{"train_examples": 42238, "image_size": 64, "kernel_size": 3, "init": "trunc_normal_002", "momentum": 0.95}
Rows from block 3, named by matrix and row number. Each number is 128 + 24 x the weight over its row's rms, rounded and kept within 0 to 255. All counts start at 0. Numbers have three digits each. After the name is the row's rms in percent of the matrix's.
# convs0: expand 3x3 conv (model.blocks.3.convs.0.weight, 168x56x3x3), inputs 32-39, a 3x3 kernel for each
convs0.0 096:158140129100105137130125179126122111174155131169145155107147191117170181153187147181163146146110128161136126146160144124128139125088096112109123115142113144140123102133109148136110143122114196167180175114120175111086
convs0.1 099:087095083113143105109099104110100100111126139111117143157168143175180141173164153127132134141129132121130110129097160142103121165154121106065109109130105126112129212160157169145151132125140155137116135134096093119132
convs0.2 119:115096121135125150143136159146116096147135127139119122111107182141111101171161093145127114120126131104118130153154118127119126094089115123122130136111104144145145138155126141140124110131112131150091120125124093112130
convs0.3 088:090128141134120124116138144124113091169128117204138157135137163102110126122079119133108106127131128159150167093119138092128124094137144139165101121157149138158174068091105131090122171163154119130103141143135148130112
convs0.4 103:118137137092111148162158139095117110133119134154152154152198197106100117126116124124114141094112114104143147147176113094131136099115097155156123164175127173138094141151114132142156172144153149111104132136125136119127
convs0.5 095:139097077134136130173156139140137134134116106122079068121145088108126105146149112152139132110130118165147148118131118106119123136133129099137102093141140097113102106116133133130109107111079101125098123116097164138113
convs0.6 092:150110137128136190114126120113067155163110149112092099140160147153138150154137148123113125104102137118092133139118114123137136156113112121125102107130085159121125140139129089143132155091129121164127145147141131147182
convs0.7 095:117082117139098135157105101147089090146147119119155154164113136152126152160140116121091099118117101129126151082116121108156167094132121123145116161160136117132108099123132148154131124128137157136109119099117152109098
convs0.8 098:166083088115095121083135123144125128122144126142118132104127129135131140110136126147114131143127149138126117106122148129120157121088146153106105151148138115162105101155153094136141119123162141133096111177132077122111
convs0.9 092:154178148161105114144158175159159196092075127164109114120146164134164124089086123152130124178148161134132146124147123101116096135168168119151152089092147115141194166119125145114143179161133120117139092125138145151125
convs0.10 103:164104149127131098114089111119082105120101080114107097104136121085130122155119125142116147175111156163141156128103097151105104132125151098128169122165182138158156093108096097157117119116120079109125122134118108158168
convs0.11 093:142117116118097117137105113187164138139115147148119141112155132120149150152137144120133129120140147140132136119109131126092123128124136150171144086125110118146155160185135119120139102121117117110116152168134115124110
convs0.12 098:122095150120124157151153119150100137127095137116131133147138093116137139080097129125137115130121139125142137149121153106113143119117130120116109120142147126131156162111062111102102123134165091128159143138126142117093
convs0.13 113:130128159131150136150134136113096136160120145144154167125104178159126084091175073158134135124160108147117108119149123143139165131165149114154151137136175135149129136148145153131107119176106101118148129120147114113127
convs0.14 097:142112106151177148164158139121160088109135125105127114145147118117101063105154110111118144127114126107135119126111148142140170184115146121139133088166171098175162116117109113145145111126149171134130174161142170129107
convs0.15 106:100114133133141143103107144090099150100140172063122135087153123088116097113112096124114162145136155137134157188149097198168113118122112112121111135133138125148110134137108146153143073144090131144113122171096130168091
convs0.16 095:110148102123124091146122124089107103100095094161180163105124130146131113159133149133126157138125141138164150106116135152163151118145104108076134120143146099126124104112125108108156140123144112135132087103092125169139
convs0.17 100:102151145078135181068101128129175166119102139151086149145123106149157103158140168122125132118141144132129130094128107121157112117168150152097104129157126099145156129098125120118152156151156126111138134114097135128104
convs0.18 094:139101124103171101154175155150108136164134133149147137112166165092122125152126105097103110104102133093124116115120137105126140085137133149117130161144122157144160119150163125124136133102136119101130136099113101133132
convs0.19 114:133088146110126118115103171157103102094104137115154120137136144102084153093129157112133126147141117146102134200089140090089159079173110135140108143118117125088126121148115097097167125146138124123140098180122094140101
convs0.20 101:123109129073100126132145150133118132146128160133104145144153151128139156073123163122111126126132165100162174112171166110143132166197109136105104134116154145131139139174155180132118155141134103124157153129121115125146
convs0.21 088:147114137105111141129106133081115125140098110134149155148116155150124146189161156117112130094122135092154148164135133140152144111143146079128092074123107136177138102159131139145134127137091122102109134111128116114112
convs0.22 106:111126116122114113100138132134109076122105143148146149116109109145155147130111128129151143138164156107108116135086124109096093100121103073125134159167123121129126125107143137116121140150102127140135121125097111120126
convs0.23 094:123149090114099115067095164114109138149084124127102132143154133117100123115142165130158123156125095129098159127127116121130143123127155124124109116136128103137152126141172148152131178148118147175163184176088137081071
convs0.24 099:153144131146155139138141118120113114114110107128146137145061124103113137127099081148149111096107090157131138104173114154111068091116140124133125107186141126134161127112177151166137162106161129100088143083164090136111
convs0.25 112:110177104170172065137049137129109126096152118152145110151157155139087138093104135119103117134118141108112124107123134104132167130148086079113158099154110134110059127078153105145163154154096135148133111109126138140135
convs0.26 091:098107135095118129124114121139135119106122091168149130101099090123090107155087140119109092160147157116124139096109137106080131155108175135132130129108102096099073168166143144122131102070109116121148121115145158152191
convs0.27 108:121129118100125150136119110159121129138118136121124178085100145088122119108118121093121141144145136133139134147158115111150149130112120123131073155150097196148095144116096140125101136123155140159135122138128143102120
convs0.28 101:164116103154122156090155185151143097125102128079112164118135151123146171126122134114117121091106140102131124138142152139146131153137146138147151124145143091143153084116174150106134131111087135144145115138136126096139
convs0.29 085:128112132107121117107108107136132111135130151146150150124087035098109129156139142161168142149121097113136122102160145166138157145121143121107096110131102133156133082114125096134171092115151176160161170147148107123136
convs0.30 097:154141121139145110108132095104106124096142162141183189138125132127116112162178148073057069127122121152131152154166137132092126115111094116105130098114139123144129137090125157124155135140155086108101116100103144165152
convs0.31 101:089112181137151124170134127133101133155152133121125124166138122126127163096140119149111078109105087130121112140169156128166127109111105140101147151113123123098078144157098139110109127079142143159126085142133121123129
convs0.32 103:118156154134157136163133158148134143142138152157146128136143152139108121146125064110140149115145152134141136107149150129130124140128106071084093098138148114131153113108095158141150170154125074080124108105127136136153
convs0.33 131:036145207105157152164131088091084177109142119161158086137134157108131142128141122099127125135132095128111127152149115119101131112108150110131158088139180127142104154111098094127159119135126182126102183104097125129160
convs0.34 097:128125116136138185109093111092100125127136153135126119148135096148136105096139086105117079142116119167153120129126131127091129167119145141113098113100110080127123120102118118084108132125131101088068119105075082119119
convs0.35 096:115118136149148150108065074121129131116129159124137121128091113080089099055034031137146144110120111130141154099075102129104152127124171128122122127133136127119116133139100126154141116130156125095112131090125148130145
convs0.36 096:121110102094117095125139100135110117129110111122113116119136138126154153142117113101080082065085104116109097114093082146106116140113143128145151146118130094120131129117107114083132103133140104113110107100113113087125
convs0.37 102:138147165117124136147131134131111102142155132106146110122087094118107111165195169114103092140097115125132113124113088126103117143112106091098096085075099107090097064109139113142156097114110089103081105083096141073086
convs0.38 102:136083083143073092131105139124116083118093085096140130124139140141105093123139142134112108150139153151138146157160146159126133133095092119110124148160119140142155095136141143135119146120103116141178096143160126139127
convs0.39 100:125150144149132135135132115114133160138127142157099116127122121112138125114142145097120127162176162145141141144144129155103106155129141113105095141127143165135158116101109139098103182142164136179139159164106117118087
convs0.40 103:151109092104088156092172153118169127145123113129097169122130159121153131134148110144120134159106130125147120113160141135161124129133137097141105135097114130101136126199119164133084135081121123096127154128108160122106
convs0.41 094:157162155140130129121129138135149128135163154129125151132148135110121120137089135099108122148141115144122099128144154133134150133133161132148134118112114122124129123100134116097123096118108081105100090106102099122102
convs0.42 103:109123121127104099117094109081105110105129146105125116165124127127119113129124116124118124144150139102107113104106107150144136149170179134116149144131159124151183123113091162158143135146147131161146127123109113109084
convs0.43 097:093151109088138113169150144091097109113123102105134071156137152124129122163144126146138161148154149136143137099136124108147114146163110143137129127087107170106147141113125093106105100095107132116108111119118107130114
convs0.44 100:119102149152121147127137118118144101164140105156163145140142118118151136112157109137140141094125117091132127078108091152101123177136156127095094131128148145128152125133093136169114095078074128115127155106150145149144
convs0.45 101:134166194137145124124160162100125124131154164101173130141127140136122131122151139146151127115108114126148117155134099116117083153129116167146158114086120110115149105133110126105141177106092098128125084108128100133108
convs0.46 117:127161107137158136156110161166131111090133137162119115183137107087129165109141113151134145138121114128118120146149143142156119140131153143113127205154132094089172136113128168120110109106130141137123135107119139120163
convs0.47 103:140150143155114089135118133111152160124178132102154118142152136173153131120094097139115121135160127111123120134124112134136131170107137141128163114094149065093127117122069066100102113119124138132081145139116129120147
convs0.48 093:150140127159146114107152130153146146105120132113118135116135131086117135102114141147145144147130121139143150146114182129109164141126133122150122132109108107147087154141106108067125109074111077109164108131150103168216
convs0.49 086:161172135116136132100094131148146158088143112127124134124153091143143115121097105129154142126123121105141113086126169077101126111126128107109154098100133155188167109089133083092094131162154148154157124130182157124136
convs0.50 103:113112106134104090113096076124108097130146101102152113102126116140125140173138127119124146119156146147135145133113120135120121111133112106133138123146137130137125087116120114124139149118108153107117147131154148134143
convs0.51 087:133132130142134121103142071123123157111125162156132156119110082112137146084093125144182148141155137163132133111097126115121120159091156124115115124138077103175076077111089126110110149095115153091122147118110104097097
convs0.52 097:131126131137140141120114099115139142118128136134125150174201209130124168098097117164149142156134130171202146139085146156161130153130115107071113152128115117122054116163131136164119113136093120148130105139122124126120
convs0.53 099:152172159131133122101102125115155162133140135135100125130117117146147135130182171121127141119137120134115110117103133100121115124132090125133160127147159145124135085105117110129131098106122118148170114152165123121103
convs0.54 099:125124131129155116124171148138141127155098100174156177098133112104154108142136087125136112137151163127159125085134116098152136145155148152144122133148146136153117180132131165082152137130150084096159091126178154122119
convs0.55 127:133132116131115152157125114136130117155132116118146131117120158168143079095192110107106131108120113100115108173112137191129123091176141115110147147128089101150139116096127143127083094123164122111146137092135108153085
convs0.56 089:154132149150099128110102126105150112130152154150150148131118097102117106107099098141131136118125138119148139123138124091110127084125134120155143098131147159127187085114094109080135131115116144084125124110109129136171
convs0.57 105:120103180124129118118118154150134155126121133148132134113155116144146133148117121127159118143129132116145123118127081155054124131152131114156150164118113105158121104135119153116116114127149128115094103142161125090139
convs0.58 104:108128127093106149137070129158127113138123138107151160128154153117115103156132092126126125110146112138159138150082108160101103140126141119100077114128099156152135175091038201159097119216143157116164143143127132148114
convs0.59 109:047096112151146129147150129140140131122154149108129146109112163133131166136141142136106100118110126140123117177137128162135114148138126138117111162128136155115123146144135121094097081078133118124152134132135148165146
convs0.60 102:128095164144140146139136136159126107144138111132151127092137135118143114106127101122138132124134135114125153087126185087111171104123151111114085134124069130139106086153145144159153154162133134139138096117139084126139
convs0.61 102:105113125119142126173107120135142099151124145133148100144093146178089157153127172144138115127135096154142126153160145107134133137121127116143122143154135180154134152128143114125132115119116072093091153112120178126159
convs0.62 100:077128127132139149130147131169141135172118143122142177106119126124167120121121154176132123146118118142141140111130127126135135133158127132174102149137083170146121148125155124140112129151130127143116112104113115149145
convs0.63 101:163153142151129120132099115136109129129106100141175178138121109149090132133175182115138149129122127152136156123144115095119109143088073136130142111095111151131118160124180139121154136167128136108088135137075148096088
convs0.64 090:100083057122145126114162143143153157116118113086168162101094115184155143182104126133100103143117136146131133132110150153107105109117118134073104144113101112123110144108120126117138092107144148144113153153112164143112
convs0.65 117:126122131140129108134170104112124092137143135119127088147125153124186109068075173141137122111128125113127111119146124095152149136122162124137115079151160096108152133122111104112132116074138125133113134146134111132130
convs0.66 101:187162132171150153084118094164145135141135162148174174168172160132105095049050076128150128104121126101121113107101041107115110069103090157158158127109124104107105132162145112115118118128133098118072154177139164158123
convs0.67 097:106122124114130109118134115106129136126137125114113117115131137091117116104137146062092102102125144147104126106117113114138138123150143097131131087124155127162158089096121117122136163191192120103117146094123166107078
convs0.68 101:104071070150147136131093150109077128152149127124143148158132116103094113136144104134140126151122141105119124148115120128107118156116164101087124134135113114122118124108144084104111149166136090149146145096118192150133
convs0.69 095:114127129141145146140154148187124104125160161153143140117094106146145116106120160156136135133137142142149134114107139112119106114152129162112104169161147138137153136134171098113126132103108093110130140115098161175129
convs0.70 097:088126134090099103131113108141137124120115145156132115112136155143151172112124138137112117138130152153159153124112099128137135156123141163159141145140161173133122128146117136114112142147153193121099126128126158158153
convs0.71 098:119168151124108112081096068064124138154098126168114161112153117163193175127084087115148106142125123091140140090102147135115114167143148104163146114121127119090118091135140111114128130107139122093075098144158101148155
convs0.72 086:136130098110084102133124093125128132168132133120111124102101118075095127095100117114127125148127119122141123117130132155157145143115121107148139066096082105136117160208188129127087145123119128110100168180124111127114
convs0.73 101:159138114141122136102110101127098103131152144063094120163122093139129094158152114161143170142140143137124143107105068088135134126163175093098120156150147135126111127142116148158117135139102157175165134152146116122116
convs0.74 099:145079118138128123143160147097119123121107114177156146091117114156082105128104131145130134128115143133173159120106129097130130149126153124125128124166145107141155113139124107117100132135168116110152103099137149097095
convs0.75 108:115095135159131108146103111126121100139140130194126081159131109150141133104117108116143165133130133180139100095104185145120117162142112120119138099127143129131137173144123145151127137182168126091120142142102173175119
convs0.76 104:089094079097135129148159142166154141167123119128128138139161170125108110100089109153175146152159121081112138125109092144152140132135144203183148150156137123116125111102088160146131125136137166125129138130141125123149
convs0.77 109:155118142132133134148138108130112115143112090139132158133150125092077141134122061128107126137129100160137139116145141137091192147146068121152116093094117140158130103116092127100104153115132127113140118144146132161100
convs0.78 093:124145101123117115111161158117136156146158158106109115157128128096079138162112149087113142130152139121089104127101100142171129116098123114128141109125166148165136145103150131118125179130173105151117145124095094106155
convs0.79 094:128113102108134107080117126131094127146111122168110140103131142080131167058137176135097104149111107159096094130151141127106123137124111130156136101128144140117149106137162131115109080088098150155102186130102154117114
convs0.80 102:108104120184163182129125164171188165140156110111127105156119145161144173092109108127121112114134108131124119113099093128124110186215146143104106110105134096122089137154122091123089076149137130069049132109116152110103
convs0.81 110:102129127122152151109124106124116122142136166147121151107098050127133109110140124141116116105101113138158175154164174155140185139089105134145152119118130123136128100123159138134144142077122189159150159120133145147129
convs0.82 099:097128125111078085092109135142154140149126148166154142091094105119110098115131141098091118123106103183178172116143135097120124106125122132102089172103123165104126196133124192148152129120112129171153074144135136132138
convs0.83 099:127108106125113092107151150170137123145130115174157143086113185109130126141117150144144140161153157088058072145137139126120089139162121128088122120104100110145128097089124129137125155144111120124143147103101145159136
convs0.84 109:136158163116083147134125126144144156149158145144119116157152151121133122139123096136104100121143121131093105173174144118136126101094092129120089144133153146109143132113103123212135111157168096112104127102100126124122
convs0.85 088:140130143155113127101107115141109132097091114135122129132144144138158127141142144160125098094098139129094143175180143116115133106145135139158141091162119087113119123114147113094156140115173116135082075159083128105035
convs0.86 107:178163139141143160126149146121105119119107115102146136132154137120118110094091128143140112156122096109102104153125138124097122119103117141138113111106063113096091174145124148132101157154099137089154148120170115103120
convs0.87 094:130113124151173108188193160152160165143103131126081114113086127125126148166102130113105120127104112120127135140125088184143103133127108111123116128120105146118114087136128117118143108034067135119109133122097131200165
convs0.88 097:130154111152158124126116119115142132129130137133112165164127145152117095111083068075086096138112120138126129117154111140160116115121110133150125148164187096088074201101149148159153140146125096156098089128101128138145
convs0.89 096:101076105120140118160160130144090104159101147146115114125096122110163112125140158131157139127172156148144151162147155112065102097129102150132122106130120104113115100118145157111198129075145120114121114130102129162106
convs0.90 100:089114144116118086208152194148145125135147125103137154117152104128106122095105094105083081141157168122125146127148144068078089117090083108156155103103108097140086130107121114139145096145132150131161157133114138099092
convs0.91 099:193116119139122124076101122134128164087073130139144123181159174142083139157159161121122145140142123124099116104141112120132117133132155167123128132142127093102125126121110124184185112115132131119159141098091134102134
convs0.92 096:154113104117092084092075118116121085173168146127169164152169183122153144149107121122141125123111096121144115087100123136144126138164148157176161122105134127128138117139120094128153084148159148154110149154091144150094
convs0.93 091:152153146137089128137121094117079073134103084150112103130114150136136127093144128081109101102109095145152131120131134140159144164114109094123106125156141067130089105113097100157081107153107107100099154151141110065095
convs0.94 098:120127120131114147148131120151110124119071088135086099154171157148152149162147165150150156107133110128154119144124136142141150073109076146129153175159140137159120151115117143141155164141152109131161113136143100129125
convs0.95 098:135131155189154118141123069123126155117124148105110149117118138105107096169120119139143122127137117094139100113110105155149139142126110122098099155144128123122093124138111158132181170136114123107139157136103120094111
convs0.96 093:139120082138163147131165164068106085085154149099151142127148135127127105138152120121169141128143160141156166142099102123098136120092096139153138153120117156125124129099093156098091125102075134114131135124127119100141
convs0.97 093:136157131124162138144151123106128131107164137144125105136107136188120145135096108111107112147099133132098119110112119139146113146144145115135161154146158149128150147134131128073086109108083092107118134162112148172133
convs0.98 116:153128079104149136085136148104115136137112154104107132159107141157112151120119098125134137149093117147145170133102094142123127128153169157151131151145104131110084171102184166103123162145161162108089154117144151114150
convs0.99 100:142164124126137116101114135103106094127124134123126133129095100152164158144158177107152120138158146126160103146139130179144114104141161120134124114109103127120129112084159134128136159132111122134108151166103092102071
convs0.100 106:146120134149096124133145144127146153107143122161156152151147139078078112189138153169178142132164123161161140095118084133093124085103140137148164101139144156166120091147121127142118102130120138130075116113119094164145
convs0.101 115:064092115118158102167193099143130101143117123105133159128130145134149095131124066112095117117140141145149136115157163178096095108119149107137155135143124152126117148161149134104093123099129134113103103098149081144164
convs0.102 100:109121140106144133116115137146119138143134098153117100103140135063109214088151167158128083154099086145145139073115158121088154124146112151131138136111133155133125121141111135115111132156128091104106079087154119114120
convs0.103 098:136140174122097105111116121115103085140120122168121144133144186175121138093059113123137100105135143120148150082100094091118125158165163150156145131141144108083093143137131185152146172108101125124116087133126152219170
convs0.104 112:079132181166133094095103128115117127140126129183134114147161137111126124105123131140140139125139135148130131123118155124124101111124115136116100123097125125150184164118133134105167154150168110108137124112161139140128
convs0.105 095:155149134179107122141121120159179183100057082144159153109100083144119130098137181107097102121138145126149154144139135105128132098160184118087080155106133125132169118128120129158141099146153172121099160107095174155115
convs0.106 095:133139139138131099086094127095142090130098104154126141129128105151115140167135160170172146153161144124090096117096129115121106100101147081126077162160087137187144141115123128163165141138134162139133126123111073088126
convs0.107 093:119108115171123131140119134164136152128126117132143165113140158161134094087096057146150136121134122171150147116131123128172165161165139189125127158118098095117093123148111148105147131111173140154148097091110139158137
convs0.108 125:154146099121138138110117185061108139141165159166081118145154090071091169157139087159125129130116158102136157069127159112213104156119123140129112114118159150147141130116143131150145155163047074139119148136093097096158
convs0.109 102:140117114096115129176151157094089089176211193118095087099103174149122118108096105141154134119109108133137140119138133124136153128159108135112114140151103117134119122147104146137113072099041155136118087124115094131154
convs0.110 099:111169165162152148131162145091115138120125134122118159068149126079119148093096097155132129125128110124125104127113085125133112137119097124134081169154115111119104158129090110147134116123131156128151120104138133079118
convs0.111 098:151147149118126121110112099120108135132103121118108117131097149121100090147115110146132146102117118122136160142170191149146159141117142168124143113100102106110141162126157189129133124099136087182169088132148119142115
convs0.112 098:141104121112105146137176200133158148158137106158123146104114097087132134144216176096102112112110117132153176089122110130136125136168146118130148112143141157156136069127169149148148109088118130133133118127141088110156
convs0.113 112:128154139124147131171113132143146111135135113120136106118117087117135126140133127117149090139159115129125107124104118138140133129115152115151155094136192109114110145062102128087177117155165099118121143135127147080130
convs0.114 100:152121090164129113115100081110144118119131106125134119118152146147180165120138108122134120110131134120134156147142130134115109116151113104141122129131137094105100123109079144140133138154152099162164115130153150154158
convs0.115 097:133158128103139128138157145064102120071156168131163182151143135145063104135130146127127150102115117119124123164124128139152160095117117122142159096095094138123128132132149146121136138129146136133137130150177097125146
convs0.116 104:147097096158155112164166113153144148137099118118122143164155101103105078124124097129128148128097129129126161149139142113144119086162116097093116132127157122130142066116138111127174065084123142106130144123084112121125
convs0.117 095:115134134129102123097162163141151166136124181152117126161094133154118082104162086165157122149146111142134185139131097162171152130202136132154132094160101096149133110128177111115147144097111128099107116109157106131148
convs0.118 088:120129143105099098143091141097113135162158106132131126113092112109133127132149159196142136144099124169167162133103130160140137102114115130132134131122101114109132137139117131099130084116124142120110139116105150177145
convs0.119 099:164081107122083127131149193119105121110106173133127143137132128124113119152155123121132139137125121178156200139127085133144143138129154147124112111121125142198152123129135125167144086071076110144164109143170153144206
convs0.120 096:124124100118125091066097078094133149123125121110101086155147192142151169143138133120144150106129136103126103147141124109104081108115111104132169123137133111134113131139145166176144133156117095137158092108125109127097
convs0.121 103:155111127130120143201138135112122125131127133098160144097149108155152130127094176112117095142148156141149134168139144137140137109099134060103131146148118127149095137114134139088094178146183130090131113096125112068131
convs0.122 109:146136151167135159152164215097135135151119140134100084136110128174153176137149160139147121152140147144107131105128088114126116120133137169144141117135124120125112123135142126119121125136128129141115143133097141093115
convs0.123 090:085085106093095145106111123179175140104109111112114126141130113108098125134156122112112105128126127119143144116106133083098132118102130157149130123121134135113096186132155165139142129135134132079095153119126171116139
convs0.124 100:057082096148128145136141126120129112131134121136162159085143141114149108125143103099118110148148132169202175133100118131108138155148138121133104167144128145163141122123140156124162140115183085133139080124157097164164
convs0.125 095:117117118087120108111147155198175152149131110120132178114122120128105084047107085118115111133134135167163149144165154103109099155118157088104100153134134159152118142129134147130112111103067137129097134116132150129138
convs0.126 102:117105091132123105115120123138148155122136143113123101111138117174145146121116182127152121105133120116139144116113134118134159131101144094101102108133139126164141118122171100123110131154147150141145174127100168098143
convs0.127 090:136112131108136117127151154150150148092074058153121087124156112158132159126114147114108144171142073127130164146139120124134131106142135104119136104140121186192155115107119083099131138137114165144101135137154109103087
convs0.128 107:145109144154144128159170104116117094121122108153115112152130104095128141091138171189155130114118116113125149103108115121095136145137095134133145119134108093116121117137136134111141169098093088121137124126130121119140
convs0.129 097:078154097112140089123150095128063133097084138106073151096135123095174141108169133116179102162139088106108079087147120079162096100156118164147128130147107124153118144066149127132128152094172092119104124134139098125145
convs0.130 091:096135083130181104109139088127086069139112126156111126150109127106095132104111110129151141124145135155134131149118114125161099149156131135122113128141134130139102102098140159144118197186093152156138137108126121123139
convs0.131 087:104142145088135140160203157082105136114166122117151137119138093141150126172186143133131142126106112155138146137172159145152113145135102094112147112121127166178168128115122133146116126153140135124130120129113081090146
convs0.132 101:143119092090075074146158138130074065190137159109064104109106140146172119098095102131143188120123134097118102125140147119100086141134128112118105128130123145145149096126138152122100139109113179160130125131128147149134
convs0.133 093:103123170082117163131178195102117141140125160119117142091135134072077155094128176149139126144121151139113119130118133130145131109126117155123157134166145146156141140145122149143123165143134163148112182121159139083076
convs0.134 106:140141117092091116167123092129146112089120140122128132177115086136129102147077087096116131139152130092114117101124159138103116126103126093123128121165170112101145122147162142135127117095143155107119125133136126114136
convs0.135 102:079097147158105142134082128167144124145112098173112090124138147068115106176174122073136153101152157135138105136133097106144108086102132109120095103115141110128114131097115125128147122136161159155133153145127148178143
convs0.136 091:089115139117161133115131103079114114113101134114161131092156133167131111135116120155126145090106107116117122125149102120108095128147122137132134136096128108113132177160121102119155098133082141098123134124152148139135
convs0.137 101:110079121085113177131137144091103124119130140152157127125149127128166155047093065149114117136140137149140160143086073116132126125124155103134114166157170101115138122117129123088113096102104122111118120102116093121163
convs0.138 089:133111121132150137125132091163124135098081149093106173116100119126099116122134123116137111096115095143167131109099115121126096157127111123122102136131106064093158130126094142132127121139147148151161179166174146156174
convs0.139 087:178142145098105172103128149135128120159154158137059080116142120116124159107094080128133115138171109127141104156154178094102096119114087132125164116085103137113100141129125146130108133121157145126112118149135146154106
convs0.140 095:137110089121126123125077119150140137145124114129124139134135097117133131124103151136146166148135144103129156127106134154107131137135117111130120140113087171160129157136135121161111093144141109133154146138210122150140
convs0.141 103:144108113124109099137143140144140115123120100111131129111130128115117114140128145113117117129130132102107115126093117119109119147153139096131130156142121152119104091122117149156143123122130138082091119084137102127131
convs0.142 098:093125150156102112167120154151164152117151109096136111122104106171108123159123124115155140108129134108133115131108101149147098145141084131151103132142118165182120136112113115104074171159056112126133152189130142164121
convs0.143 103:169133162144123136119124151151119123172106116141142103108137126100129078152171214135134136115123115113128113171172197160137155123113074154123123119106127149134165126137124133127113159137123161127158131155105096124083
convs0.144 091:090128124128157161097137131089091089131120130141135125140163167138141146153173141067107091132151160136133141112130134127166151108118121107085060140127094148148134123124130140154125143154119127085131113123152136139204
convs0.145 112:146127136157126129162167140150145130106100115141123142093095109134121135131142170110122104147163147125130144100111111122146162170180183145167136134143118132156123077115125043109121133169181157113113160131147128101117
convs0.146 101:125111114140117117146149150192172167167127137161118117148134117124136094095128100139126129157142129145138146145127140133131119133141124145135106135133147129128131139107112109104107111116129161161172157156155142110135
convs0.147 100:153126118132111116125103082165145129144106115102105103130130121110163144100162096135121128129135145115107126149143155134106103091125114102132122091154128090126136112121123103131113097104098136112120132142153082152168
convs0.148 109:153136179122104159152139157078095119082118109136168174146139126104106119114131142133122099147161141156131101126150154082103114111106112147163137084120082128170144116105135126137139130129115112091129136138173125128143
convs0.149 095:142114081171137129151126090081153112117123162116112109101101096128150129132124122126104100146127139133106150158142145116118174142127134151152117180116120142112147100105108115151129154160171104124146095150143086103135
convs0.150 105:130113105129164104132156128090161127077126111101127124106146081107148185141074153114136147116167169127126115126129108125113119144125165060098113125123130152123126134118120156105112150139162143124190172131133165153133
convs0.151 097:122113165138103123119124116131154126155133126135153144072107119117161175098140134149160154129145176161160148182111138158134148115105138152121122149125166137116105164154195141119107152144159089155163130187204135110156
convs0.152 105:138162101134129133143106144179134142134113076156141141144097140214099110107175105127141113121143141108134144142146143095104128170161145125125136116102102117120125122129168133137154127194151093143133129100132118161109
convs0.153 100:124099119136134152130129143167150160123119119141091089109110066114118109158143143089116117106122117109153133102102122119133112114114128105101080120161140096155125132121124113103115045100057128090110117105121108109108
convs0.154 095:077112083156143147155159148145127115138107133149114119112102114144104146210111110120145139122153142116163114126144120102161137118115128129162132088179145116128132143146122135158126147101103094127138096144144135119131
convs0.155 092:097141139116142132149163147145120095135117137150160149135142094125136126141136119139132138160150130144128146097123153097156155103158141138142117137119171152102122149125126124114145125106112145157206120108143103095161
convs0.156 108:111144111088106102130124135112095110130122117126135146137080120101094105138159158120148139110110113134124113117130135110101123132108114142143136136121130120098114136105123132142163073093120105089130149111142142110100
convs0.157 093:120103085160133086190124117141151098152189119186195131155127095164153118178126106111104116107113101164158151122101128147134142132138105109121097086129135120151144159141183126148197101121138102121180101108160124136110
convs0.158 105:176189141116117093101065087117090122076059085118171132121114174123128172159121129135118128126122151108105104137132099106115118128126137109128109136157141130129148102083091114097114159160155140132117118152141134149141
convs0.159 108:159133149162132146112119108076079066117147147142150172147122147173123116120106106123156144137154144132141160101121114134136119130147139135115098139145123124139152076076096116085083140111139143170164102155176117150154
convs0.160 100:109140152117125128136113136081093132121111166121115116116156177065121173062106178136125103145131096177177132168188131111126096128118076140126116166157126138117131124169123124148120116127098157102101118102116130129100
convs0.161 096:130093139158096120142126145128119153131139090143138122120142120123090162138131151102068111139138162128100144148133160116131136153180171144145130130134152099105122142123113087072097109087115126107134133154159127141147
convs0.162 090:135094113205176163146120100167149124146185100090068112075100091143144104138136117151138098150137124132150101096099175129127150163121139109134173106142123097105110094144151126116115107103140111116160092126200109133170
convs0.163 091:120132165118119114114115074144159130125147108155144114079102090109144130094134154132117104120110118161149183111167148120160148158139109130132134156166176128141157115095135163136173121146121104150135096128105101129116
convs0.164 108:113137134138133128109137143152112125099131123107148154154107088133156112136112136117122109123132139114107155124113134066182107053163104129130116113182120093149133134129145077117165113112143127068074126139058102140120
convs0.165 098:125110162113113139121101157126114096112138118117148102158150134122116101182122096101090129121123142115158172141123126152120111138114090112125104114147100119126112142097096176131111185164133083114096062105133079134136
convs0.166 097:124153107115146163090087129177158140178127134134105097108090110127113116106109124162108102142114121158140119143144131115097098105104109114126159120132125127164144146139174106107139082105098091106118116137137144161155
convs0.167 095:129157108145122130161117138118135101113090132131106139082105141137162139122132127136144131128148168157145102115176130168179126127131149143125102150121151134101129122099159129089119136119154102121098092154118170155149